Weights of a small sound classifier.
Model: 24.7M parameters, log mel input, arch conformer, norm layernorm, activation gelu, layers 12, width 256.
Rows from block 7, named by matrix and row number. Rows with one number belong to one neuron. Each number is 128 + 24 x the weight over its row's rms, rounded and kept within 0 to 255. All counts start at 0. Numbers have three digits each. After the name is the row's rms in percent of the matrix's.
# fc1: first MLP up (model.blocks.7.ff1.fc1.weight, 1536x256), inputs 0-63
# fc2: first MLP down (model.blocks.7.ff1.fc2.weight, 256x1536, transposed), outputs 0-63
fc1.140 142:137130111114163104194173140172142116159137124131178190163128150115116102138114135128117122143107099131129109135157076120153149111077129106157128101188136121136099123115114141163130096167162148
fc1.141 076:107128167159147113110124155102144158159116097128130140136139097105143140158119124156142120073133138158119095122121136146112151111094114083157135131149147140145107114108135090100122091118086131
fc1.142 106:145121113132155106112124125167109168110175113127145133130130187114137101159119139105152151128167119090098124153111125106111087159091127131112133100136122136124091115149144148100136124084093165
fc1.143 108:122175114147100102124114146113136164118124102137121122108135119071152128142143105113112168130121153090104124145128143133143068063159108107088098125145135104118123155096134129156109130097135118
fc1.144 092:119132121094171087174156139118156125143110161141150126146144120118100127179102155139131117124159123172103113111148107144123182119074116116123137146154118101146164101123109139143142132134165136
fc1.145 080:112113112144149142159150121161135099123160117106125179161159120094152113135172164131146162133082119083126112088113078111106108111094145093112148122128130099145156137123128137144148141157143110
fc1.146 102:156088131134132122128174140104134159107148151127120072133116160118141095093136122172186179182133120110084106089111095086108103129104118120161121103129140123137129149145161174153132154122126129
fc1.147 083:123140129130138134153136150096139157111111093122123133111131071064144109126156112125164140117117141135089162113150146083137092080130100103119122119134161099108103125096166109123123159105086104
fc1.148 060:126143117150084127151126107096144123086117118140126157162148134131125121141074116107103082135103165151149151159097149121095159154117120139099093169122094140134128096135133138134098139173138100
fc1.149 139:120155142134129145161159158183157116142136149135125112113145114128184155117120160143148148114129158116137143108117088147132179137086074164171088139114122103098149098116119104155119112134124139
fc1.150 121:143122127154126112123142140118131197114110119155114096094142140144145107117122137166143183186148118124095106082092089109104122105090123102133131100170162137146116135129143156167115133130130124
fc1.151 144:160127125177119110113161126131155142090134111138117108129180111135123136157143122135087111145119146158113107121141151143092113190109116116127096079141158133156120131132142136136144134162106128
fc1.152 060:125185138109181117137106147146130109152152118134138138140157134093133099113142182184163118115157162094116087105131085167090147104117109125129119153131136142177133139143128114153144187123113131
fc1.153 062:116143115122137147124145103156142118105127092166122127123138162188156141113130147081143169128135120171168103117133152104121151156103126087114143081101115147177106090121122141118168158144126091
fc1.154 066:136149104127129092095125112130147136079117124132159188108141173178118123145114119192132105114152083117123075102094049117084159132119138124114129122103149145133115116097159166132122136141118128
fc1.155 085:140124120167155115125154138081130171081143137119163064125110115099126108073152115154153141149144125110102108112065090126090100147119120092122136094125141144137119126134144167109121124123161131
fc1.156 090:149143112146126102134160136127133157126114141111109118074132166125095117138153144155200139116098126073070101076107071142113105163080125136134145120132141156184122116132191146140136146153122124
fc1.157 122:136147117167135087140136154135154158116128118146139090098140131168159098114115123177136181162146124121076117101094112072072117141096102109118145105170155133132099129138144140170130143117157119
fc1.158 103:155141129174091120145148145127123159144116146142113107100120135125151108111138130156169167161150133121128096110095075092082136106082096096136139105182140144163098126145144152146142138141130118
fc1.159 130:112146138139121126166148175164159116126126149146131099108136116134153128110127154136167148101143142090155140121122097139145181139086084171153095154123099087125140125112135108160123092137110131
fc1.160 128:141127133123135101114151119183156144115150106163129180092134133120136175109139123134122152125119136139132121131127128109056153149100152146118094106151119140121108108089188147145130121058138162
fc1.161 100:105128116143121131131165154186134185120098107141134084093128133149162119100126144162165182156155147134101126100108077099070157114103093121142126117143165156143115130130156151170139162120148143
fc1.162 117:121111135129133124124150181145121102126097129157107106117139114122181115151135135124143150179105126111108133093069118103124112107123120167121099109098138098120125143113137110158114157092123145
fc1.163 086:176129135110142118150135123148126124123158167118168195154125215085145135129102111141083129138095106116120121129150141134112087151095107112094116098151122146165089123152160145137142133173151132
fc1.164 091:122113118128156115196104139111131145109098183126146134149116096104166133103147139150127153159124141132095130097102115114092159098125119124142104138147132114148145135103157150141181120066134144
fc1.165 111:138124099164120127111177138141141180099131122156115079117142112152140112099127141144138166185154127130092119101072071100088107109110112102133133115157155142145134148114143161148137152119136132
fc1.166 138:136166111119192104180135121130139145140126170118127127128132136126138118125122139153129136160111127114132189137080112156107151106099115112129102148149129138153137108119129171093135125112113123
fc1.167 133:144118113144103109125144159129138171099127153147108093072126133168156109106143118173155169157157129119099088086100101084077104109103098109125125101156131151143116151127153155140142173118134135
fc1.168 090:135137114139140133141149136128144141110154122129137120135089113114149146157139156162176157124180122139083077075053086083096155151074095120133128138134142151147158157123127133124128154123138124
fc1.169 114:133126135142153122169114111130135163134128173126129114129125168129162109129117131163150133150143106123122198114103117147102147126096103097112117142139142138154142106089128148136127137085151127
fc1.170 080:130141127151105122131155100144126165110163122134104106113166132124117130123142120135181170130110080060073120093074083125096109181147124127118117101141145140143152151153160128204109134108158134
fc1.171 056:150155133131134131158122158088153147102131131127158169139111148167152119105141148112157145148164171153135132073084122132079137104114177148096163151115131122112077059149183102141140089094175086
fc1.172 079:143138124151168114116133106076148155094146134071130109097117134098117114139140125151155121130139148156106115174158140096166142139110120101130112105135122139168141087124140149090140150159121151
fc1.173 081:126130132129159112153137131198132169093135134154104072124133109125167135095154134161157154095136117103122122118051088117082135127113103129152107132131164142124105134125144165135151148123133126
fc1.174 060:136107109133148130137124100160129139138096179137111119128179178165105067083108139128119110179129114118164156119105099113162168164100146116155127102191118098122170142133123133126147144133107115
fc1.175 129:135133132148141114132137165114142203094109119164122104101114160155148094108109134165143192178153118133101117097098109107099109091109111126114126098163160116142124134141129159144140162115143149
fc1.176 113:151125109159128106112146150122148175113115141151112097109145150155155096101128138157171164177130128118080098078109116102085110102077111118125134102135128122145121148118137152156120149119132141
fc1.177 093:130146116145132108129135146154184185109120150140120087084127130137151121115140145154141189158154119115112107095096103101116101085140156093101136105130129138143124124155155181140128143108137139
fc1.178 087:144105121156145099134150118137127165096136150116112094120132144151119098109173166184162186139143120097077072079105070099062114142128106137129121110179129134162105119148153157137142168126149148
fc1.179 060:067113136150130095155122099111107129099143126114127117143159148119124103126147150149153156144103165121134144086121154120137114098126160155111122119138121150146113124122081116100101160112111162
fc1.180 074:131124084137163127132148108087160159109085126139131087088116119123093097090118132125132155160120135110090111109108075081135099146127153078111133092142103133166107129161155173134154132086130128
fc1.181 115:111112123148174091155120132103157145109150171139149119138109118125147146087124144121116142125122127158112182124141098114121107094115108095087094116105132124143148117150111161166146143091158115
fc1.182 132:132153125156127115126151123119140163111106144150114095087144139144145116097127117166158181173143104132102104095086069104093108084115121110117122127141157142132121140126146171149125163111151124
fc1.183 101:129106137107133119166144158144144111107126116173152101162118152144161160143118103143163145118170132140134102100113091090059149163095072126124118139127165110092152103108107166125126111095137157
fc1.184 107:159134116154130129140145115114140125121135135134132114116146137121152117149136145151176119116213149173089104086089097123085152131098131112118112135123126110132165121115117148115094160101121132
fc1.185 133:158123117155116126119157147122141126148134128134153119110140106114129117175111140130168125123193144165111105090119124101077143110094119100108112138133122100131181115113087139127107172105147142
fc1.186 074:135157115132170146130107125143133124107122091130135111091151079086157126126140133112152167144134126104112117099117132085142151114119134085105171146124145110159106125131120120168122148158143105
fc1.187 121:136111122163160117128157122098165147088121161135120103125138107141144140109106130112101123121125156170081169124124141116083130186148108084110110089136161150141129124151124152132123108158131118
fc1.188 080:114079102141153143159149120085131126145120154130105124153107090120114129133195155164127110177113122134098157096096115119103143139107105101080119124140122155164126126122111171135144127087115129
fc1.189 104:156143135135141137122136137162145191094146113148161090130139177107140098157107127133129169136165096085088116083094063133090102120116101156120120076109138134107103144138154145121135127112130166
fc1.190 062:142109128118179119131120164133120130115106117128132100121165210153112110129169116108100121136086129114178155131108088106112144137114125115123119102123099113108132102126128106118133177143129088
fc1.191 059:073122151145131164082132147073126153104113139127092108088118129129087170140161188189151125173160100169108095098131122136095116135121095140135123116149186114175112104158147140140158157137127109
fc1.192 085:139107153145139162170122105150143131136103119116104120098139099145155122155152170133125149163084137139160152078090160166123099130108143167159089103130134148105118151110147095098128129124079139
fc1.193 098:118154152126126137122109142105132143142121101144103137101160103086161101118123095102134145126116150105079130115135135101108097083117108106094110130157162111120109121141147176158136138085125128
fc1.194 087:130116110152139141143137085089108125105114166122162135102122129097106098124130143140165112133137142127092130082125135129157155159093097096130149132128175175173108104161109152115131128169094097
fc1.195 061:112166109119120138102146119123106126100133137125178124126136142105133086131086115094108131131151131132145120102116113132135174095148138138162145108172099117130110083135175142125164148114156117
fc1.196 077:124167127126092151136152157141116126134148084115130134116138134127151108140146149124140123056109120145169123077102137158100140106063107112106130138114107131125119135113173150103109122177115168
fc1.197 095:149132112129120117118152120157098156159125110120119146119084163087152130185162128115157152096131122114111115137144134126127095126120149145142128064089134149112084100135144145098151153096104135
fc1.198 085:131148118131133129107132127100175123097149142125138086123129169133120128145124132155112131122123159177126128127103158130078154152088073099125063125155126133139090094127138149126122113178116145
fc1.199 077:138112121135116133132206095128087148159131113149146152127148176160127095138168128147156148150138155157163118108107141126118107117139150137135125103126120126137124123143134119085139163143109093
fc1.200 086:140162118120113123132112145149142162150145153144119145093162139095143149136148124120128127140145118107105137129103133145119093100120097103100114149147124124084153117119149139115133135108118132
fc1.201 054:152138100171147132121117108124132135099113125142139115110173159119099109083146101136165163136127125130142076094074131109124152124115125123146117172101140110171097163137147121146123154114130109
fc1.202 129:138121142163141130151167107115130163157171112124104155092124101099145112143156128102123181110107129113136123105085125127133080096131183114111109078118088115164110092151118131107146176087109118
fc1.203 107:109180127148120143133144136102128173167170124162136154160152158128164128122122142120143171121145162080109151102111130122108094121106100100122116135146105129112104125097128139132087139117130125
fc1.204 087:170139130112129127119145151166127187140156123113145133131129177115120123188105134151183137120148124110102123076100106102090112132068133110145128138129114130145140109132154121151117108107123139
fc1.205 058:114099083139131149131123117105146110096106168137146111112130167170128102103124111161126089175117094109113115150120089156196154112140122125153177109101109127105127149184136116122136155114126111
fc1.206 077:139126092094121103131172126129121162096096160145129108096091182164107064117087130133175137142145119149138129098090086100087091178083081137115156120146106101132125130100151158140119164137141082
fc1.207 113:151195115155120111122122143117160167143126110170135122103157121100146126115143126131125146131119116111081123138121141129136105093116127103137103159126133108107110146120128138135140133103120129
fc1.208 076:132099119132150113145114062113143151108138169113124127117176158082103123142132130170190158144122115094089098132134106134125101159107168096143142117128142170192115123138138131117146106130138135
fc1.209 124:139136121152108124126132151122147159111116149170119081082140146154148103116120122163153169144164120124116105086083086099084094091113113117119124114156156143131132128144147132174137136106162140
fc1.210 096:112146137133120124132152132155136137165125083166118128087133140113146132139120121139123138137111140112117117064111125148098147117079124142121086130146150126134108093086178127115113127144108170
fc1.211 099:161133141113120115153142149136139150094118155152139113137136170172141155135118123137166142112172125146101096084127082132069124185102062135145124171124133126111149125147147161149118111123127134
fc1.212 109:138137121110168113171159127133156136148107154134168113130119139129111109107111149172107119186098115127155156135103101124120166131068103085120081134168123155156136088100115123125138097113128109
fc1.213 129:138128105164135129125150134108114126165136120129136117120143108139138099151109135156167136119186156187116105089112117120080151107083122098112116132131132089146190130122091140149133177102123153
fc1.214 104:140144132172095135110157170138102161121114114158123125101119175171147117127106147154173198180129140115106110104099097113080114105104116105130118126156134131146105138128181135161129150131142127
fc1.215 120:149129132171143106117174126115155180095119124152116131107149146161152108109134135166158158167134115141090106064096088100120124091096124116133130105141161129129131147122133165142122151123150143
fc1.216 110:131125145129138102142160133198160151114135097156144176117128150149159125107108127136106135144081135142132096116143114124085131152076135146157088099172109138114120126134151123158138124133151152
fc1.217 101:112175147156145117118125154116121136123115112141118122095138134061136131135173101114118137118097101121093157129123120104122104101133111131117100143120134082107112149114114130156134127111112108
fc1.218 126:127135129168101133124170148127147186109132140138120067115127131151134102104128128156165169152167136126101109106096104095073115109110109123137139100132137139131109122134158157158126149140144145
fc1.219 056:162145143108132171123171080106123110131111143130133103152133103126079110130121105131119128106148138106120083095089137127099169115119136104132160104144107132091173153093086113127133096114128099
fc1.220 084:168126127145128101117150142147165162089127122150113108085136136157131080122167151160173137161167124107094129066092109081066095130110090094116141126170145136168120141155188157144144129133167144
fc1.221 062:156116127119120136131159138131106151153141131133108121110155126152159105114183105125137144111098117115164137118083134128099092111131138143120107121087105156107133120135141125114132092123101144
fc1.222 098:105118107142138106109099121122132112135108080168138158119140078140149115091145141148107109199116147185096121137153128159116121121113128127079139107139157105112124140116078171114104155140105087
fc1.223 121:172125141182089120134150133109126123096125117167111092099193114157144109131124145125113136165105143149069132106115145128080110181104120108114108104139151125155126141131111138113141130179137142
fc1.224 139:121097118159122109152133139107138114172133120149136118099146106132135121152116147136164137128186185176117112087117110130087151120108108104119117130114127093137171147117092149152121176099120128
fc1.225 113:113102117125182133176148132168116128135140117118143189121160121134147089161129132145130131134121093143124122103138072123139123106065109121137114081164123133144106137128128141156134105150123136
fc1.226 061:168142117133155102141152133135140120140114094141114121136138123134134146135170104133159148125149132077059115118123098129102152118133180070143119158097133113081105091142134157160142162110130143
fc1.227 108:135116113124163093160118109101150156102113140118151138119120117140139132110109142143123125156112142154089169137127091111107096118136113108101118099141127107136147110114163155175166145125163118
fc1.228 155:156143130127163109119135120170127173100161127124139119127125164105137104171106123118156157115156125096082113134097103108112079176083118139106119096103116143109089140154155155093100105109089168
fc1.229 064:134160116145113178119144102122142146119111144153180148096122064099152117134183119108171096119144138129093108112105124100145130129113115116102129130112196133135109149123140103144147107130148084
fc1.230 066:088088138116123098137089115110135125079118139132135142159176138144140143132130118174119094130107149116100133138108138130125145091167153099106168113133110086083113128131137111144134136114128141
fc1.231 058:122080161143130148103145121153145165108118159103122124119135156194089098135106104121173111162133127143091129148127182115116170134155163162150165121139154128137145073131143108168132118117126137
fc1.232 082:120115087164144111120148131166147159119172130127131138103127136166128134128107100158151163130146086090098061089099050111078109171119102099143136107146149128178116122153142135123117156102159151
fc1.233 095:170151135151123110135159119156110177128139104120125132122100173106130122153160113149205135101185112105097098130109114140099073175142148109110135112132145142138116117128153169125128117130140151
fc1.234 060:139101082089170127101134118129100142112158152108101158159096120144117118128103103181214131116105149082113097130085142105111123179148119094135133153096136137141125146166179133101130133118127099
fc1.235 099:137139107188138118128141121078100174124135157105119092110132170101132131169140143161189115155173120125097125112136150132166122157105144082123114125138119140134125088166105148113129164109102093
fc1.236 112:142145153151126129145161108137136180143130096145123129085139154144143129159124136170143140093167123140104083080134133163085128149094136096134135126141152133172143113130170122115149127148119139
fc1.237 079:139098133154180119142156093089134131106125138109134088128133105096141098105152139158189171143098092092110088115130104103124143155135129126119165132155134166191101143169134146128160137122121135
fc2.140 209:136130119096165129171154123145132103175133120128174176143125144133092096148093110123102094152132141148166101184162089108174160086102147123159119155131127115134118115107103107143139101127135138
fc2.141 046:133143109131165128130097130129107110091140140123141126132102115133112142133111095112117108132151158153133126150197138075166103138156134088111116116114106083126175131145102121175119174149158140
fc2.142 110:135139156110140136095138138157112141127136096137126116134141157145105060146122112133150148113148151110126141160118122127144099149080119144120124115113122183101079138141140118059110084130080135
fc2.143 093:143140116124166133134138140112129122085125134153159110152105107136121132142145122115150090140135116124058121111143076098119121120104114097105134144122140117117152127142080159168129120123136128
fc2.144 062:150130113151126157143134096129142130148142096120160136127155097142109121106098129154088100159160184159192105191156205144179143118169153098108120142089097109143148139093121125091112120103092145
fc2.145 047:141128134108140137155097102148153113096142101083164171100117130102054094144128094121116135123155127122160122211163113113186147149144133144116137134154139162108103108148110119088129137124140134
fc2.146 061:118128137127113131098106131156120129072104096130115135139130130149110103127102090129138139122112091095100109118074066086120076092130136151140157120127135171119064129140128110127139113138134107
fc2.147 068:140145135111135152124109141092125107077133167127124098148098129133080102134146137114140093130133116128104134118132078125138140117113108114113136158112130121133157116171088121122121121131142117
fc2.148 042:135142137141109143125094141130120138198152131132173134128113156086124114111118123137117149099134122132123163158177170164167106113154102166105127133127130139126153140146160147111173102138121130
fc2.149 202:127130160114093136155173133149140124161129170126095105129127103129138138117121148123110124105110125123212143121144132156162184128134095148191140132120143103133164116097116070159135111146141116
fc2.150 088:134128130150129112135162132119132130125135121124116107116130145142157092131117130144140118138134111128111106073091088106104111097102134115146136122136161104153130120126127127132143131124119121
fc2.151 219:135136135160108125117163127106130103121117144128105108138149117125111100143100154145117101143128129156115138134144184160139118169151099138145137132128161095146141149185117092129130112174107109
fc2.152 039:125131130122131132127113136129144066052108120129094115108128126142095113122188106107092115127096094127139127181172126145141158155154129175146117104116145149080133127122105090137126146137146111
fc2.153 038:109167105134161126101106113133131145177132120150138157125176123117154144138144131123089142145148141131092099078121118166113148102154127164130130163133145120108149153117149125124091150122101161
fc2.154 039:101124106100124134139109137171137143051138130145112103127133177128126090131127132111127136135148144104118125152140139086152119118166124162128126163116104169115090152176130067072132080117108135
fc2.155 055:125136139126117133121102132128132098082124128133077132136130116169121134101107118133100117143107123130120120125141138111158108098197160155150112127114163135122118135129132096176117116137125090
fc2.156 060:146128146129103149082073150124119114080127127143153115166097154134146125142115100112140132171153138124105132157112123063132085077168114121088124159126143135115117142147117091115089129116137110
fc2.157 086:125133132131127114144163142143120146115121111127125115108132135133148094119105130133143132139138113130103102075082074115100124116103137133141109118131139122145140126117116124135139147127130129
fc2.158 059:104113113140129107096132132130106133106136083126120129111127131128163093147103121119173118119133125114085092077091141105135089106127145129123108126122123105145122112124118142134110162137109127
fc2.159 177:126129162116086141139159136162141124149121168127097107133126106139129153115121135120117123117116131127200146133147117148160169136145091143172144127111137097110165118111108075159121122144146117
fc2.160 172:132130131108111122088091093161145141120139097136104150113155107138114162106131083125138126114142151150132116174139102081091101150142153120100138108135116151115107125115137141132133150097142165
fc2.161 059:129131146147099140126159129133115137127140095128122101109121130131150108150110115141135127116127124122115104089105111109140108133110118142147108115122114129123131136126118096140117138123113129
fc2.162 145:130129119118103130081115140142090098147119137130143115151078153144151179119109092128148141146109124125145146113119164083138101136158123147118136147126102127090129133113135095148096130143152117
fc2.163 083:132139126135117143157160114116132135185134130139168138140138107123124127153096123134131097123156171159203141156192163121172195105131128100137132180110121077132191137105113098138132113127129128
fc2.164 070:130106158102173129100085137133146111062124134126118127152105146134131125127133135118127123136126142103096173125146113141130122142127093138130110110096127163102153135136126097089087108136098118
fc2.165 072:119123124150122112127138134133131137108112112133131112107131143146162099144107126127115143110133101134093121068080084099103120116109135150127115133146150115147127115140123128134136133118122124
fc2.166 184:128133122121163122155113124115137123139126161128127136140138142140140110106099148141099142146102121134136167101101139198145155090129134132167115140147150133156118122087134116068137108134094097
fc2.167 103:127117131156122118120136126122123148087133119131117110118131146137154094121110115130144151144132104120093115071067083109092102109113138125137142107143145130132121111140122143144130149119124105
fc2.168 060:125113127122118115084121126127120111117104074122116140142126090172114130117153096139117075123134135144149106152154111103120141117185153127103108098087118121097156136127100115163117116100137146
fc2.169 114:139141119135139129144100125115118124145125147133129146135131140126137126117109148133102131145105128145150151109090163194152136084135137131158128119141142129155118130082133115061122129136095103
fc2.170 054:127135126111147119120084138117111113075113144126115116143100186134104059130137125128145139114142102110123111128100111093136088080148153156131115161114114166136110114156118131073121116108106110
fc2.171 034:135130128130122122138111099157161116100154087116067096126160130143131102136127104121080128133116132132096111110134135104139093135153153120164109162104145162176150171103132133064122130117107149
fc2.172 078:106142121120098146093089167158101106150128130143137133152102140136156175117120114123160116131116115138133134104124113082134114123153117153103139159121101102072136158119145092195106116126167109
fc2.173 048:113132166121081137114155146103118123106120116112127107140115122140093088115102134141127063116119114120156132121119142136158153122146103183163123145113142126115151131136134070133123102136095119
fc2.174 043:116140114134119114114148123122121138166138050134176147157120115126143155151129144107108109162175193142117127165178194134160145074152138145135115189125133137143094167092117145106126090125120126
fc2.175 098:134141129145131131151157118125140140144129110123138135112144136121146093136097128137152130123144117135117101084102102122109127121097153101135127115144132105147128110132114137143158160138128128
fc2.176 071:127120138155118128118147145145117143132123103116116135101117147116132088138113132109156158126133089128096122101084070096101118147110143140127127100160119131128121107150126125135135158118132120
fc2.177 058:153137138147084142121169142113098110112130087122109130156111129131144131123123115145133105111121089142120100098123166118142152118149132134168117125138147119128131134123114061160136133141112121
fc2.178 060:121119160111121125107123147134147118053119082147083127127120143154113089115115083137147121123122088108095125136108100072126087120154130140157124141119143178129098151149129105123126113128107120
fc2.179 040:093101154120084129107108141128115130171090101130121139109082131126150107114145123109119137091122097116095102126123149126063152175143146118161153176134139127136123139155138116132159114152141105
fc2.180 052:129131151142131112083087121142141113140120078140119151122159117146147131083113112138133111120133128135124088120154140129158128122167179141128121144086153132100125156129133111140112124131124131
fc2.181 136:130120113117145133147087122091134104117121157116132118159128115147099131105110131121116090146137143152175140188168128136157144116199127111126142133116126100129126113153119125169142124142167121
fc2.182 099:126127131138126115121136139127126144097126125136115121116131148130156085118106130131152148137132101105091099078081076105079098136105132130152129117143139138147123111139135147144132139124130126
fc2.183 105:125132119147144143110175117121102109171134077122108144099126093121080092145133128116114105115123116154126095130135175103206130125185203140155161093125125122141128128142114107114148154121128112
fc2.184 094:125131132132112135108119124097115117183126085134131126125126088154118127121094094126152093128161158175170114126167151097125168104180139104084140143100120094111179160123106126157123160108138152
fc2.185 170:128113119139124135119136108091105107176120097124142106126126096140107116139114099134149091138179155190179122115153139114115172104161131098102136146105119082108181143121107133165120153097139142
fc2.186 054:131110119125148121173126136108134106076099177120113125136127126121066112137142135117099102157124095162115140153150093153111159135131124142146125142145132125133192115122109107162139127129165109
fc2.187 143:123130118145114126147146119099120127140121139118100105126151110136103097105109164123112113134130159150165134179153184163163129154158141129157144114115134107157123119167117125113150124161120097
fc2.188 060:117131131097167114155068122132127106039124169123102148129127127144146143098147119126090127114072107112123134148154102175162120127197118146139147128120140161133124110111129097122113112139129102
fc2.189 082:101130135124140117109131131169116115127118113127114118094137155147105042129101126137156155129142140124128140149089090103119111141071121153139102113129110193118091124140147110065122102121072137
fc2.190 042:125141125120093117121125105127130144164138091113167156124119075132176151157153102145118111105133138126119097113149170150140116122144114175150121155123134157146156150112144111103157111140112161
fc2.191 041:131132134141085113165097156132140114092143087125121118112133130146182130107112106123133138096105151077073092099161101101152147107169144138119125168088134127074139150110155119134098128096125152
fc2.192 068:125152112099097119099066150133139094133123164131164168162101149108130165115098109109126138143106121122104151151201170157179132169135100130111132150146124102117127102142130093142135118167158111
fc2.193 079:139105132117162147146152121131133105103123140142153111147111119152106120143146132116126086131139126125103132134146097109156122112129103118122145138091140088096149142148091108152123115135126104
fc2.194 075:119129135133115138100066151155100108133109115149120140139108119141146212110143104115146162115095100141155136123114132111161115102145138160113129147128106127083127133082133097122119143106141127
fc2.195 042:115141129118089107125112142153121142192134071170157139139166138144162151141098147135143130148131197157131143139174191141123138119138144117117124185105146126132146159136124120099146113150106132
fc2.196 058:131125111118187116151125124120145119115112160111171139113115122124131133110093107137114083146134164142146150185222145125188171127152125118142124109112135097106146134147108123183128122135149125
fc2.197 088:110135126128156127108108120128128142171137116141136137122144156139101070119102145149147151118134154117132160159119146177160120140120140113133122146139118165161095143140138131049129092150072112
fc2.198 063:139127122151093154101153131129114133151131072107122130143121124121115101149119121139129105130165143140135111127149207112148112150146129136107137134109117102097152138175134103105123127125108120
fc2.199 066:127123121130116108125136114141128141165127111128172139130137126147106127116084133124107109125162161152149177159159172177168202145136100126152142153123129147146168136109135157092142081142100148
fc2.200 060:129130133130194111123155116135116110104146103143141143127129100146097140141118104134129089122143147151081113135185080096153136157093160107139124129130153090115131118143097099198134125141117144
fc2.201 040:096105153100113117139086131119106119143130088115139118109123127151165119114096104134159150122182127107121118123146119116136087112165194139155128200104156129113163126158126114101091160141098130
fc2.202 162:130133119158127128134168094096113145173138111113102136096138131122078074130124137128127140103132134140155106156117188133167123130148184130151137103143131170178094107146126144071156139123104102
fc2.203 097:137125112149138112125159136112107076149111121141129115120123085136120132142154139121117083125146129183104122114158133121158159148128137140120131120127147064115190155150096102163115137157124105
fc2.204 058:149140124110124128120115109146128132093130156138147131156130169150142106171122147149130136133142142096151154159125135122142110151098076165123106118094114142129117126133146092093106078148093156
fc2.205 036:134139158155093151093102145184109151156134102139110121130105101114131143109132132132123119116134130110111107118126156110103076135120123140115143159114172127137107097092157120128115085129106093
fc2.206 044:134159126110094152129095125150127134125136097122158139103120145137125131129103092135104147102134126100143095156135124090116118089132134161125127151132132187115083116133151124093157086129109156
fc2.207 096:117120115138157121109139120110104117124137102140162135125135098133107102140121103111154078129149157132078123141146110098138126133114129097091129142114139107107140143156101134177119150134126128
fc2.208 066:117135134121112155096081160148093100109104113133107110141077139152145132142152098112167107106132110140136127097123123051119128090141122159098106157107114113082135168107127108147093143099136114
fc2.209 090:142126138146128131142164130115129128137122109121140132125132138127149104137128129140165129150146119154109117078097092108112132105102135104132108112131129106144139117129113138136131152122135126
fc2.210 083:129128114128111114105118119143142122140125110127143172121131090140129172103130115106125097122118146131124120194186146111148124173157152116122133088110112094123130107136125136182130151141163135
fc2.211 105:130125128140091138105149124111096118168122076121108130107111116107099069166153125130129134108122129141143111153092169076174083097162167140135133087114114129145096133133123117096153142110118130
fc2.212 105:121130131123143131153115113141124117179129133131127169124145128135125116119102132124095120125098146153154155118150155210184171087133159138180132144142147097137134126088123109070142134140104101
fc2.213 157:123124119141131136123122103085118114181115095126140116119136107137096106127107099126147094135177149175175126127147141112123178097168150094098140145121115089119177134114111133144134155099146140
fc2.214 065:152133140134123115148110128123133130129138111128151129116136123114163118149107144113133117122130123139114111116135119113128102140113140112121129128129136105155133143146096134142145157130132131
fc2.215 075:127128122141128094133140139123137123126126124126117113101133140132154089135104137124135157134130109117099121104082099097093105109112137135154108121160153135139122117132125128125144141134131111
fc2.216 135:136144110100152131121105109157136125151154085133159187125133144121091143128109068117122117129141143145149108204155093078128105121117171104111130117135103142121093113106136152130132134117126158
fc2.217 089:132129116128178130131115126103146145085144128148163111145129114117113119133133115119148086132151136120058131125169094118126127136098104096082131154116144117117132131143104153158114123135126123
fc2.218 089:145129122137137121121149142118128152126121098139151131109122152133169106148106116127139142135129096121077101079094096092093109120095144111140122127148143127139125129141133135134136133135127124
fc2.219 041:140103122136104115141082096138124107074149140091104165123127092118136134124111100123118087158134177145100128138140145130157140129186122115130117132104135147119085131120124117142103129107072116
fc2.220 050:129136149131117131114115137127115104094119096129105165118114117125104133127138115132150120102126102114107077132166114119165135109152175148132148127135126124113102131135086097154133156142117107
fc2.221 038:076125118113155136138096130133139155123121132127128127084142096106100102095111090132143129147210144179132129166214169144151170128140134147118145141128167119129163153141127134104130139148134126
fc2.222 099:127134149109094143128135151163132127097128163135100104142112155134141135133118139121107168099109110085160146112117143129135125152115080171191122112127126153121109134120160069141128083142124141
fc2.223 123:128119121171117119106138120110137123103119151129104109133141136126120092130100152128126120139133142141116148144134214172142115174141107144145126115119141125134115130178126114101122113159089111
fc2.224 183:139134131143121136121137106088120116185127093128143131117139106136095117135100090131153098133173137178167107123159135115115168096155147086106149150127120086119179129129099130165136159108156146
fc2.225 114:140141123107140146159159128138125110178140121131184161146116152127084094145084108119112080160125160140163111194172124097174157108119140118159135170112113111132131124128111106132116113140112134
fc2.226 046:144118152126135156141121108148146125022143120101123115134129108123111112128155101149132120119119116108099117097125058100150141092145129132138118098088149136121126137125114116121127106094134143
fc2.227 127:115113113130146123180109126096134107143121160116117103143133100143121124095108143121105076143147156154197135170168129161169163099184126112130128131111127077133139109126103124164127133134139109
fc2.228 235:127131139114157124092123131153105152119135095131129128116142161134096076148124117125158168105143145104111137155111106110135091157080127149112113091112113186106074138147149139059111096113077143
fc2.229 040:151124121130146141127078129083141098093142144133106143163149124123100115132137115103106123151136150118102149116180108137164164126120144099104139108119124130120122139124115101117107093115113145
fc2.230 042:138158108120124141126161145149117120112144097115144113132101113140123130117165137117101128144117114115121089103134100105124111129124072120109141100120138129115128141117130104122111098132147107
fc2.231 036:126159142105158154145075146122121138143144099158139100139120126131200102128099130125160158089147138112142101109134090176178146110116141145120082147112119111129127163117141149095125093158106143
fc2.232 050:124142138101110128103098142120148120032130127150125104168130150138085099100121110141133106166136120100123168162118131081102078122146112141122105133093136194114098152115112139092093105127105106
fc2.233 082:125130125097155129117061144142130130119140159144165130161119194134125106165107150142142156152155140116126169152137097130134104126107086126124102145102106167136079142141131117090100083127111135
fc2.234 044:113146161151133125105098138163111102112105106140058108081152133138101118108152133137128158099137115092114093132114089088144156121154176162149127156130125148115097137106119102127132128131120146
fc2.235 095:124133154088136121080100144178142141131142090135187192147121150130113165115107081127139146119114117105115143166161075116089112131091107113103151139134117171108077139133127150136130116151167156
fc2.236 146:131129110113141139098077155129123109114124137130172122162082146116138150132125113124147103154142137142119136165152098076123099122156095115097113124104100120092134142152125144184090119125170131
fc2.237 066:122124132121133112098061131122117105101122104127086137129133103158116147112132093138123116134140123130124131165115113089147076105195155130084137113106137125105111153102102127113097127102111100